{
  "model": "sound classifier",
  "dataset": "acted Russian speech (Dusha)",
  "train_examples": 26041,
  "gain_aug_db": 6,
  "noise_aug": 0.002,
  "n_mels": 64,
  "hop_length": 320,
  "input": "log_mel",
  "spec_augment": true,
  "win_length": 512,
  "targets": ["emotion"],
  "num_classes": 4,
  "arch": "mlp_mixer",
  "norm": "rmsnorm",
  "norm_position": "pre",
  "hidden_act": "gelu_tanh",
  "mlp_ratio": 3,
  "layer_scale_init": 0.1,
  "parallel_block": false,
  "inner_norm": false,
  "moe": "soft",
  "num_experts": 16,
  "moe_every": 2,
  "expert_mlp_ratio": 1,
  "slots_per_expert": 2,
  "shared_expert": true,
  "patch_size": [16, 8],
  "layers": 12,
  "width": 160,
  "loss": "cross_entropy",
  "residual_init": "scaled_by_depth",
  "optimizer": "muon",
  "muon_scale": "match_rms_adamw",
  "learning_rate": 0.0075,
  "momentum": 0.95,
  "nesterov": true,
  "orthogonalizer": "newton_schulz_5",
  "adamw_lr_other_params": 0.0022,
  "max_grad_norm": 0.5,
  "ema_decay": 0.999,
  "sam_rho": 0.05,
  "max_steps": 7200,
  "batch_size": 384,
  "epochs": 106.2,
  "lr_schedule": "cosine_restarts",
  "final_lr_fraction": 0.1,
  "warmup_steps": 210,
  "weight_decay": 0.02,
  "adamw_weight_decay_other_params": 0.05
}
Rows from block 9 of a small sound classifier, named by matrix and row number. Rows with one number within an expert belong to one neuron, the router's apart. Each number is 200 + 40 x the weight over its row's rms, rounded and kept within 0 to 999. All counts start at 0. After the name is the row's rms in percent of the matrix's.
After each expert's rows are labels from the 100 clips, of 14848, where the router gives the expert most weight on average: "responds to" is what is common among them; "band" is the frequency band that holds the peak. Only what is clearly more common there than usual is listed. The data: acted Russian speech (Dusha).
# router: slot weights (model.blocks.9.mlp.router.weight, 32x160, trained with AdamW), inputs 0-79
# up: expert up (model.blocks.9.mlp.up, 16x160x160), inputs 0-79
# down: expert down (model.blocks.9.mlp.down, 16x160x160, transposed), outputs 0-79

# expert 4
router.8,099,251,201,212,200,203,195,262,209,141,175,235,196,169,160,256,138,246,161,145,179,307,195,193,135,193,241,214,241,214,225,200,224,207,226,213,181,208,170,201,161,232,285,263,212,243,193,208,216,168,197,84,208,86,215,223,233,166,220,169,195,193,173,224,245,216,222,196,209,210,197,222,207,253,231,195,215,173,189,206,191
router.9,104,178,225,173,203,227,290,209,146,229,232,140,186,166,220,208,209,198,236,314,137,212,213,161,194,197,166,258,230,356,178,245,137,180,213,214,164,163,268,190,200,171,328,148,190,220,195,152,196,227,201,186,196,182,176,171,231,234,238,247,133,247,264,133,242,186,118,230,212,192,119,207,262,193,246,240,223,227,138,147,212
up.0,088,176,199,175,185,191,233,169,237,168,244,197,184,303,235,185,214,232,220,231,206,245,220,178,232,183,62,209,227,177,162,171,145,264,244,139,279,202,247,238,195,140,210,245,245,190,121,203,176,260,212,193,208,204,220,245,175,253,236,210,250,162,189,271,151,200,155,163,213,206,169,184,201,282,189,231,174,177,177,206,229
down.0,098,224,179,184,212,154,234,174,161,242,147,230,143,235,218,239,129,163,218,228,136,157,247,266,182,121,229,163,181,195,223,227,260,183,182,236,182,163,213,150,185,226,171,266,199,188,187,219,192,218,211,174,185,176,214,200,192,237,192,253,233,228,255,223,205,216,208,211,217,172,199,169,245,166,172,248,162,172,146,158,237
up.1,105,188,267,168,244,224,177,141,193,219,220,216,231,165,240,228,273,136,184,276,240,311,176,225,261,138,175,201,151,169,196,246,216,258,173,209,212,242,164,171,158,292,161,169,212,239,154,239,151,201,206,154,260,187,264,223,198,181,185,190,155,175,174,194,213,253,147,213,106,196,220,239,242,207,152,183,184,170,156,192,201
down.1,111,155,161,161,211,187,195,230,258,95,264,199,231,210,299,250,226,204,209,210,191,241,132,182,235,184,155,202,245,168,291,121,183,196,165,237,228,165,229,186,154,245,199,201,237,161,223,155,182,159,226,192,185,245,179,203,171,144,223,219,251,121,169,240,90,198,227,209,201,120,173,225,214,196,219,155,155,176,198,229,159
up.2,097,127,188,159,193,199,185,158,155,275,249,253,232,229,277,155,218,182,251,239,272,159,148,266,206,220,238,172,206,202,250,352,225,213,170,200,214,196,189,239,259,259,207,185,152,188,226,145,205,226,188,204,262,191,145,229,236,129,220,189,248,184,243,234,174,224,172,129,209,263,216,156,180,158,259,163,138,88,196,198,279
down.2,099,169,307,207,217,262,195,212,169,195,140,240,190,236,194,162,215,217,230,155,161,154,201,227,208,185,232,215,319,223,205,151,160,181,198,205,160,243,258,181,223,157,223,271,248,244,195,164,154,243,259,138,211,169,174,172,186,191,185,174,177,186,229,176,229,170,239,203,218,118,149,93,162,179,215,251,209,138,206,212,178
up.3,112,243,200,213,212,219,164,222,243,211,216,147,146,167,256,241,107,235,194,194,148,225,141,259,163,252,163,233,248,167,164,238,195,195,183,270,186,205,230,192,95,177,188,271,188,201,235,197,143,187,255,161,231,174,225,245,243,224,195,207,118,212,110,187,182,173,207,183,198,136,226,171,219,166,158,173,261,154,194,250,239
down.3,110,183,228,165,208,173,197,97,230,183,233,185,231,226,224,255,240,194,207,211,235,200,132,188,181,252,173,241,244,285,174,224,238,217,203,162,184,177,237,161,178,153,261,210,187,204,184,147,254,206,179,376,121,220,194,238,254,177,229,163,207,217,258,157,72,115,197,151,208,235,213,173,180,214,246,225,167,205,225,230,294
up.4,106,177,258,158,170,220,151,236,243,248,158,175,170,150,113,210,248,179,151,125,172,182,109,221,139,193,156,228,198,246,280,239,209,165,182,244,225,182,186,174,209,206,219,214,228,182,209,190,219,218,238,265,241,285,160,233,86,217,164,255,197,220,193,199,221,204,122,201,245,206,104,182,219,187,151,208,211,189,205,251,186
down.4,106,190,136,210,256,239,274,91,256,141,195,151,259,198,180,143,125,200,230,187,216,196,210,173,185,220,220,229,258,203,180,197,211,197,253,125,211,160,226,174,169,197,108,243,212,185,253,206,258,178,231,197,227,180,209,234,257,135,181,187,205,190,255,208,212,267,252,134,240,193,201,239,220,132,201,197,210,196,217,200,242
responds to: emotion: sad
band: 250 to 500 Hz

# expert 15
router.30,094,176,129,216,227,223,179,207,183,227,197,205,113,145,232,199,117,221,250,155,204,245,204,202,188,182,224,221,227,191,299,184,132,154,179,204,256,196,179,184,244,148,201,243,169,222,176,182,198,265,197,217,210,240,95,295,206,257,211,184,202,124,198,186,176,187,231,243,157,224,159,176,96,116,173,264,171,145,189,203,144
router.31,094,191,179,177,244,220,172,232,158,195,205,188,136,209,208,222,192,220,203,183,274,227,231,198,160,255,230,193,260,249,249,214,179,177,211,199,189,226,153,182,173,69,251,222,193,198,242,226,223,223,184,239,227,266,106,287,197,267,185,164,213,169,218,117,256,178,171,167,156,196,189,210,133,143,107,197,182,163,189,193,162
up.0,103,174,179,188,198,159,190,182,287,166,124,137,195,177,205,184,248,151,256,197,204,194,212,214,196,249,217,212,248,233,203,259,164,181,280,183,182,180,196,186,155,233,114,197,197,192,180,167,119,166,225,244,183,219,265,224,142,262,163,220,189,214,192,235,173,135,209,172,239,256,206,195,204,280,155,155,135,218,133,222,191
down.0,116,212,198,205,238,260,181,156,254,190,215,131,125,216,253,86,189,206,183,203,255,247,270,241,262,143,197,185,225,188,215,108,246,221,172,202,260,242,293,199,163,226,157,242,205,238,162,194,203,212,195,145,219,218,230,155,204,178,199,282,251,139,172,234,157,184,162,175,194,229,269,238,191,150,211,219,208,201,215,245,186
up.1,106,184,232,193,204,205,220,184,241,271,226,199,208,168,178,225,173,162,259,151,250,220,165,172,213,186,134,210,216,124,217,258,240,267,207,163,141,222,271,216,249,207,137,162,188,174,139,236,235,141,218,229,127,199,212,199,191,162,256,117,202,168,196,160,167,186,133,115,206,202,148,212,180,267,165,191,208,192,148,181,243
down.1,106,260,209,181,234,267,186,239,199,242,181,259,238,240,197,134,162,243,107,188,161,189,234,88,134,271,185,179,217,186,280,123,160,148,154,275,297,202,204,209,212,281,222,232,220,175,208,169,226,245,208,149,160,257,202,182,166,184,223,219,195,226,145,186,235,266,250,181,240,194,221,189,192,290,204,187,175,271,175,190,174
up.2,099,211,238,169,188,176,206,269,270,143,124,152,175,227,228,119,223,204,227,218,183,151,225,219,200,254,189,276,172,155,188,161,320,235,154,182,187,289,214,244,209,240,240,247,210,187,194,262,119,205,164,239,188,173,195,222,152,191,264,151,200,127,228,194,217,234,188,188,186,191,131,161,163,149,195,160,223,209,197,245,252
down.2,106,203,198,134,219,174,208,161,243,246,212,133,212,156,218,177,194,177,191,147,168,133,171,155,204,225,209,207,165,224,165,174,148,224,217,275,276,171,194,181,214,194,178,164,132,258,254,248,221,204,149,278,164,226,230,196,183,164,265,244,217,195,182,160,190,226,250,230,174,174,245,235,174,95,158,141,213,159,201,164,174
up.3,121,265,204,205,261,193,153,195,198,197,249,234,154,230,138,227,143,180,232,227,227,213,276,221,182,169,201,213,235,157,219,133,168,193,205,195,178,144,233,212,206,184,212,201,214,212,157,119,255,219,148,221,150,183,241,213,149,231,163,166,210,226,190,253,267,144,260,225,135,152,123,192,240,146,213,197,245,217,191,241,208
down.3,107,217,207,190,193,105,170,191,185,200,137,187,215,181,171,234,171,183,203,220,220,224,201,153,153,133,201,173,145,175,196,208,204,180,232,164,217,249,212,183,186,156,198,174,172,155,182,234,210,152,162,166,249,265,213,165,176,213,224,163,163,210,149,157,202,216,142,176,286,270,191,149,214,165,151,165,192,244,204,160,240
up.4,105,153,219,241,163,213,187,245,289,173,239,131,241,206,200,203,204,243,223,114,265,163,180,298,173,154,184,202,113,244,179,149,223,173,242,247,191,238,223,210,192,247,246,186,158,237,227,189,172,209,164,206,139,177,227,149,258,198,107,153,196,265,188,289,204,243,213,150,204,197,143,251,201,159,164,205,190,203,229,212,155
down.4,114,163,149,99,211,175,248,226,231,245,128,174,180,218,214,229,126,246,199,184,156,225,96,224,224,168,211,211,217,245,141,164,162,219,223,260,180,182,152,176,215,197,198,197,103,248,223,228,168,212,233,183,216,247,176,199,92,197,209,186,140,203,108,201,199,223,244,230,278,218,152,155,186,190,170,233,178,226,221,258,211
responds to: emotion: angry
band: 4000 to 8000 Hz

# expert 7
router.14,101,228,118,205,176,242,194,235,248,187,237,204,178,198,112,211,165,174,162,225,194,153,163,217,166,230,166,206,264,179,198,163,221,214,224,152,175,218,233,158,178,266,180,196,179,151,244,197,172,219,185,271,192,235,71,175,222,204,172,241,283,208,141,174,187,196,218,210,169,173,219,229,153,183,248,186,146,210,256,260,226
router.15,102,189,164,271,217,230,129,192,160,160,245,250,162,165,161,206,198,234,236,184,157,157,150,223,89,205,160,207,204,158,261,224,212,215,172,208,145,185,216,177,210,182,168,184,147,221,161,167,268,209,230,202,163,219,165,190,176,264,135,190,227,119,247,170,206,217,214,169,181,166,201,199,123,215,177,135,149,187,305,155,141
up.0,103,295,240,195,153,216,227,227,259,261,152,135,180,231,184,214,178,165,225,165,215,244,226,211,270,109,228,198,209,248,164,247,178,215,247,188,213,231,218,130,187,240,188,218,219,166,213,144,235,193,147,244,160,108,134,212,185,241,229,104,245,154,222,145,157,145,167,163,235,233,238,306,175,220,236,192,212,218,220,203,224
down.0,101,216,150,229,248,148,177,221,173,198,192,284,118,212,108,131,246,133,220,168,213,202,233,166,168,239,197,208,196,197,226,273,161,178,156,208,238,229,202,136,199,165,193,158,185,150,256,162,253,208,183,163,240,230,267,223,182,208,227,222,232,226,154,134,212,148,199,134,154,228,194,196,160,165,228,119,222,215,226,195,238
up.1,095,209,149,265,143,186,150,190,190,186,168,229,253,185,182,210,202,228,223,296,203,190,171,203,291,238,192,267,256,253,136,235,206,205,184,253,176,221,196,164,243,240,178,264,185,232,222,221,144,231,201,230,198,249,254,209,212,211,249,179,148,200,158,189,262,169,197,240,171,206,217,222,206,202,103,124,196,224,229,261,199
down.1,105,224,202,136,185,206,198,183,136,166,182,214,196,258,213,230,212,203,200,208,226,174,248,248,115,192,190,235,120,242,175,230,180,215,200,134,210,210,226,202,126,150,128,220,180,182,201,189,268,119,173,163,197,243,131,262,274,169,113,243,154,124,202,106,122,210,163,205,253,253,182,250,157,169,151,161,165,208,211,138,270
up.2,095,184,226,214,177,259,182,178,159,217,239,136,195,274,246,152,173,198,169,220,215,198,174,160,186,249,164,201,242,172,244,239,208,115,228,233,136,249,140,185,232,191,231,237,260,214,226,224,221,278,221,193,202,220,256,179,183,220,210,229,176,265,211,153,170,177,172,279,203,191,194,272,234,208,89,256,131,165,189,160,248
down.2,103,270,150,200,154,182,190,191,260,179,184,252,250,227,161,241,218,150,230,142,245,119,238,254,215,161,235,162,145,317,233,207,214,207,236,192,264,237,166,112,187,247,192,216,153,161,182,195,225,256,241,249,193,190,197,207,245,207,192,177,223,208,144,160,208,234,131,206,169,210,199,222,197,201,219,244,217,193,218,213,199
up.3,099,219,223,211,187,210,152,156,224,176,228,153,181,194,204,185,162,183,195,232,237,169,216,168,251,189,227,223,294,192,163,196,103,193,183,232,179,225,229,140,221,191,170,201,165,250,213,159,224,183,191,102,194,159,171,182,219,299,125,192,268,161,214,176,209,234,205,189,157,319,210,178,206,236,227,265,169,238,152,214,241
down.3,107,158,197,192,162,207,227,109,180,122,189,215,234,240,174,205,242,193,207,248,230,211,187,261,265,180,166,144,190,124,216,238,151,242,170,205,215,270,243,177,214,209,222,223,245,181,193,237,265,176,209,248,180,185,209,142,254,173,193,202,173,270,209,224,177,153,250,248,157,243,136,219,164,141,223,247,233,273,193,244,127
up.4,089,167,211,189,112,196,215,225,209,204,165,160,254,233,218,202,191,229,198,214,207,205,167,205,190,279,203,229,216,224,138,140,227,199,181,148,212,197,106,159,196,257,221,245,179,297,230,279,206,193,197,244,138,285,154,139,255,221,214,247,279,190,216,146,164,166,121,167,175,207,175,134,231,163,189,188,251,209,155,214,190
down.4,095,196,133,212,193,151,218,218,272,242,256,224,214,212,180,277,242,138,215,198,201,215,166,120,190,192,228,212,197,190,177,158,146,196,224,254,168,218,198,205,193,175,241,148,197,216,161,171,149,128,206,175,189,183,174,188,122,227,229,182,146,237,152,239,223,213,226,202,228,131,152,281,135,192,264,217,159,163,221,163,90
responds to: emotion: angry
band: 250 to 500 Hz

# expert 2
router.4,099,213,178,143,301,299,266,209,219,175,198,183,160,195,180,203,178,214,203,308,150,138,153,235,217,235,223,214,266,195,212,170,129,174,220,166,130,133,215,211,212,340,211,208,211,186,189,110,222,218,176,158,155,226,197,245,254,165,195,176,290,163,177,268,147,197,202,224,181,226,177,227,138,127,278,224,232,203,219,170,206
router.5,112,232,160,216,253,171,243,175,137,215,292,183,141,184,210,122,309,244,181,225,183,174,143,200,232,251,196,220,251,189,160,224,213,191,230,177,229,238,185,190,224,196,180,191,191,224,262,200,225,232,220,206,91,307,190,244,215,270,189,148,179,173,229,203,195,216,218,186,222,135,254,197,232,189,221,204,147,293,176,177,205
up.0,094,261,264,174,140,236,201,230,197,227,192,185,85,128,215,192,282,218,239,208,283,161,194,267,205,138,209,231,113,238,201,192,109,226,180,158,207,174,271,171,170,188,184,166,222,192,139,191,218,251,277,181,217,154,256,249,213,212,193,183,182,221,185,250,161,248,250,211,204,209,154,147,300,227,168,204,203,255,176,145,193
down.0,099,270,247,235,213,226,170,167,214,210,216,137,204,181,242,271,148,166,199,224,220,183,172,209,279,204,125,243,132,207,191,196,211,218,110,167,134,165,225,222,119,240,245,264,220,208,184,182,163,137,199,198,271,190,209,246,155,191,163,216,201,172,195,244,206,205,199,161,242,194,168,143,196,201,191,190,210,262,213,212,186
up.1,094,331,191,225,237,161,218,214,226,161,162,208,248,150,215,242,143,189,175,179,213,198,199,134,181,253,219,185,113,214,132,268,201,204,196,227,162,175,152,241,155,260,199,211,170,216,223,199,255,197,205,198,162,199,208,243,184,235,216,166,204,202,204,212,276,201,159,293,175,213,197,234,166,219,294,198,199,104,224,249,135
down.1,104,176,252,212,164,207,256,141,170,139,196,159,203,202,201,194,202,245,141,181,178,198,232,71,185,183,159,177,244,187,174,155,221,203,223,186,253,179,193,194,220,241,152,139,213,211,152,166,165,135,190,88,195,216,255,184,227,177,175,152,236,215,219,243,109,169,257,211,198,202,238,204,257,245,190,249,221,226,222,286,282
up.2,107,215,141,246,229,147,252,196,153,200,144,192,183,186,170,174,193,160,172,173,280,229,180,145,215,210,170,229,165,269,200,200,153,137,170,219,244,143,296,235,250,156,277,201,149,194,215,149,227,226,215,182,204,231,258,286,202,235,175,182,176,182,219,169,169,276,149,148,152,140,194,170,177,185,220,191,163,142,190,213,127
down.2,103,225,216,237,202,162,187,193,182,171,263,245,143,201,155,225,194,217,156,188,227,187,243,301,221,174,264,258,218,196,206,288,253,202,252,178,223,181,238,217,205,195,197,197,174,212,131,236,237,248,161,197,249,181,249,184,232,176,201,229,196,257,136,250,192,170,216,116,112,237,195,191,160,189,184,118,197,175,234,221,166
up.3,101,275,186,126,198,180,149,182,131,195,149,233,216,167,189,231,204,237,167,213,195,183,211,220,181,105,163,272,134,218,230,258,216,142,132,245,155,162,209,170,213,204,194,166,168,166,238,201,217,193,182,248,222,184,208,196,151,179,190,168,189,236,184,196,174,192,116,256,131,134,210,240,169,110,151,205,231,213,244,226,192
down.3,106,182,149,238,161,160,241,225,165,219,154,150,199,86,289,290,179,186,227,234,193,142,254,168,169,253,182,242,189,175,192,130,190,207,137,215,183,172,195,195,236,198,156,268,268,241,180,196,190,212,190,116,303,174,205,249,108,189,155,162,189,193,224,195,199,208,227,222,230,176,194,167,198,150,248,182,195,228,275,237,146
up.4,104,207,218,209,197,205,216,261,218,223,195,181,149,294,169,200,203,153,157,189,267,164,251,162,224,210,173,229,262,105,216,219,186,223,185,109,175,179,153,108,207,178,302,201,191,210,144,207,232,225,126,163,205,160,201,213,158,206,258,316,186,167,277,147,218,189,211,173,173,214,164,144,200,218,226,278,184,146,139,216,286
down.4,106,177,221,202,222,177,251,206,151,252,165,156,220,202,165,125,224,196,233,214,144,160,197,278,254,225,224,191,118,186,275,178,176,194,169,217,240,236,181,239,146,230,254,237,229,181,200,137,205,242,206,248,296,232,258,256,235,194,191,182,249,191,180,130,262,160,130,130,223,238,227,189,238,242,144,169,177,240,193,302,201
responds to: emotion: positive
band: 250 to 500 Hz

# expert 12
router.24,103,194,166,227,181,230,170,185,180,217,264,216,192,119,213,135,186,183,182,224,177,177,175,106,199,268,229,260,219,251,241,144,216,192,268,217,249,150,156,195,175,125,185,171,164,223,194,186,219,212,181,180,201,246,209,227,213,257,187,262,179,206,176,192,215,201,276,223,171,144,206,192,160,194,197,206,179,131,201,232,253
router.25,114,170,142,247,212,269,182,202,134,229,215,229,138,150,198,132,171,242,148,241,204,201,171,190,216,273,213,234,203,206,198,199,217,161,237,254,230,193,187,206,192,148,176,170,200,213,212,184,215,261,215,213,183,250,141,252,240,263,192,209,204,179,232,142,248,194,253,203,180,142,183,186,167,216,183,228,163,137,193,257,248
up.0,092,196,208,152,151,189,210,192,244,239,189,180,196,128,217,168,243,266,236,227,234,102,229,196,262,222,165,211,173,203,200,127,145,125,246,266,218,275,209,282,256,157,188,159,219,166,128,130,186,209,208,193,244,214,196,200,208,229,266,221,204,225,219,240,254,210,273,195,159,250,253,204,133,167,220,163,264,223,228,179,188
down.0,095,109,185,184,248,211,116,150,187,198,157,166,241,167,165,178,135,235,143,244,256,227,205,237,246,258,203,227,209,300,163,226,181,181,173,179,262,175,285,200,212,191,198,252,249,206,215,203,223,213,143,141,221,247,237,195,208,263,215,180,230,204,165,239,171,142,142,233,160,199,210,115,198,186,189,136,205,171,240,191,259
up.1,103,210,236,221,238,210,219,203,115,199,192,194,164,183,138,264,240,245,213,156,155,226,168,216,248,207,213,126,274,196,150,278,169,159,290,238,190,267,244,223,224,194,170,290,167,229,244,192,95,212,147,247,265,188,149,210,149,225,238,186,192,173,151,161,152,174,190,190,172,166,203,212,243,156,261,172,249,211,236,125,127
down.1,097,206,198,179,136,226,212,117,135,209,265,241,231,212,218,278,240,207,223,164,208,208,155,168,173,234,158,159,243,246,227,215,215,182,231,134,180,224,132,136,116,210,108,226,202,207,231,277,207,233,235,260,210,193,148,86,139,164,202,247,232,155,153,224,254,198,136,240,183,242,143,169,171,212,208,164,243,194,162,204,186
up.2,092,231,216,174,167,148,176,184,147,185,194,206,238,251,120,118,176,193,238,194,204,200,203,140,277,167,192,220,203,181,232,129,194,214,223,237,161,264,209,221,150,271,231,196,220,92,175,177,180,163,177,199,157,238,160,225,170,135,197,197,151,168,196,207,279,216,157,173,199,265,238,177,183,166,224,236,239,272,225,189,251
down.2,116,146,218,218,211,190,216,130,225,190,172,192,177,259,192,88,185,144,177,185,191,159,277,199,215,156,194,209,209,124,210,109,194,215,231,202,126,197,186,192,200,184,271,180,196,189,200,162,178,184,217,276,190,132,181,262,173,158,152,181,153,201,262,260,224,186,196,123,192,195,288,195,144,248,216,229,172,208,188,165,187
up.3,116,191,187,158,249,258,148,157,252,155,220,187,216,206,211,174,167,251,167,186,202,186,190,126,123,213,283,189,221,222,199,247,218,176,235,206,279,155,191,107,223,277,167,160,179,150,179,230,227,193,185,234,166,207,158,202,98,185,140,246,272,221,204,219,178,204,167,221,189,160,220,119,160,222,251,183,201,228,266,177,182
down.3,097,296,199,229,192,221,188,213,267,195,208,315,229,146,195,139,193,221,231,251,158,216,180,236,205,178,225,183,142,214,141,255,148,236,197,171,201,255,179,191,208,153,233,181,150,181,175,236,160,199,234,258,172,199,221,159,130,230,201,150,206,192,213,245,131,205,281,211,135,160,154,213,219,242,224,188,133,167,210,148,168
up.4,086,244,189,222,120,174,227,155,173,238,158,227,252,195,250,267,159,199,203,234,181,229,199,168,193,157,159,164,194,229,148,192,192,188,100,237,247,166,168,227,167,197,249,184,254,177,247,215,241,271,216,147,136,190,237,240,206,139,207,165,170,246,201,224,148,148,229,247,204,247,204,295,189,146,257,257,214,225,256,162,148
down.4,092,210,238,281,192,210,234,233,198,156,166,199,167,151,207,217,313,205,226,207,205,194,211,281,150,169,228,223,215,109,120,181,268,233,261,139,188,136,206,165,179,222,166,180,202,246,227,182,156,196,176,208,198,128,215,241,135,231,142,179,226,181,136,238,223,205,106,250,265,157,259,192,214,251,150,189,178,204,186,258,225
responds to: emotion: positive
band: 250 to 500 Hz

# expert 1
router.2,100,152,155,201,167,223,248,192,120,178,193,198,156,225,154,159,192,115,218,221,225,165,180,199,186,207,238,195,211,121,214,189,152,161,177,267,219,228,205,113,216,223,230,213,160,216,157,164,209,168,170,166,100,179,146,134,303,211,157,200,205,164,178,172,139,214,239,237,205,179,227,192,164,163,229,175,216,198,254,213,248
router.3,106,201,154,136,178,222,214,192,172,211,202,166,165,241,228,164,232,235,175,227,207,172,136,121,185,245,205,214,242,172,176,198,172,166,229,248,223,187,204,139,175,185,227,225,140,247,155,165,191,212,208,157,126,216,156,197,296,219,198,154,190,157,182,201,158,201,250,222,151,185,153,193,138,200,163,150,214,175,236,221,181
up.0,106,149,220,271,193,267,209,197,236,210,212,260,243,208,243,262,164,171,152,212,205,287,227,202,180,211,200,191,191,251,165,181,276,176,236,213,202,136,193,216,188,189,253,209,232,209,137,205,265,254,213,183,205,149,245,145,150,144,199,218,178,238,195,179,175,205,210,252,237,198,190,277,206,231,216,198,152,268,287,201,221
down.0,103,207,244,195,200,158,178,294,217,201,250,175,243,140,162,223,257,201,229,206,161,141,140,178,188,264,195,134,175,158,292,249,131,119,228,238,279,205,197,222,230,254,146,231,186,195,240,201,242,170,178,236,203,216,213,208,209,195,269,179,171,200,157,260,159,189,164,182,190,206,154,214,205,160,301,208,197,183,200,191,234
up.1,122,165,195,192,228,251,118,189,182,238,248,179,188,208,175,67,145,205,263,205,264,217,250,254,243,145,164,246,135,198,150,156,230,149,247,202,142,305,225,272,236,253,187,173,157,116,168,212,173,208,208,233,157,236,200,191,186,211,182,194,176,198,266,225,162,184,185,179,236,134,193,187,219,196,225,108,185,172,162,181,216
down.1,116,219,257,232,198,162,206,121,247,187,238,197,280,229,230,176,199,200,179,262,263,190,257,163,178,149,169,206,252,221,165,207,197,247,176,192,190,165,183,218,205,186,189,179,204,234,161,210,181,123,181,146,211,213,212,212,142,186,185,193,223,219,200,190,205,169,189,209,200,198,224,190,206,256,141,208,168,212,204,96,177
up.2,092,208,197,203,161,211,203,242,238,235,252,177,208,164,114,194,197,168,181,270,229,193,218,223,182,260,205,122,214,198,168,180,187,188,225,237,231,147,239,217,180,240,248,218,162,208,274,225,144,253,210,202,203,200,227,221,246,250,169,191,219,193,147,217,195,227,164,203,179,218,234,84,239,196,234,190,221,159,268,187,123
down.2,091,150,135,167,231,171,152,191,176,192,148,230,254,137,198,180,157,198,156,145,163,182,198,247,244,209,167,272,156,175,237,230,170,210,203,263,213,194,200,177,239,270,135,197,151,218,241,255,140,137,204,235,229,195,182,210,226,197,270,165,198,195,248,76,151,206,264,217,230,200,144,198,202,239,212,148,192,244,252,225,227
up.3,106,213,224,241,295,196,234,233,205,228,128,200,194,148,208,171,77,188,176,230,150,201,226,144,179,273,228,156,283,208,242,217,231,228,182,221,221,251,187,238,221,181,201,242,182,118,197,237,131,191,203,170,203,269,216,232,223,185,195,149,194,229,179,190,219,279,168,253,192,133,206,161,258,291,168,191,185,202,218,263,124
down.3,094,194,179,225,188,157,214,242,169,192,85,241,238,202,200,204,198,192,217,137,208,162,202,201,166,140,231,200,162,91,244,181,116,199,264,145,196,200,261,204,242,186,233,145,224,173,243,306,200,220,227,170,282,196,197,291,165,261,207,234,166,168,172,229,154,125,220,146,275,187,216,170,187,144,132,183,227,199,153,196,204
up.4,100,244,225,99,217,225,175,193,195,131,251,220,181,272,195,213,216,222,238,195,189,106,276,182,197,271,171,269,202,95,279,162,255,215,229,194,220,246,155,268,158,214,151,139,252,200,191,269,279,160,200,195,179,195,136,132,154,177,259,244,240,160,219,92,217,223,220,201,150,234,172,193,290,186,230,185,222,252,191,197,203
down.4,104,184,118,181,195,158,221,187,172,245,160,176,215,191,141,236,150,232,199,215,201,212,269,283,233,164,176,272,260,142,126,165,200,187,183,148,192,243,218,165,242,166,227,219,192,178,136,173,241,190,228,190,216,225,215,169,194,141,152,213,229,216,177,221,269,217,187,227,107,162,133,147,246,206,166,197,207,231,215,263,235
responds to: emotion: positive
band: 250 to 500 Hz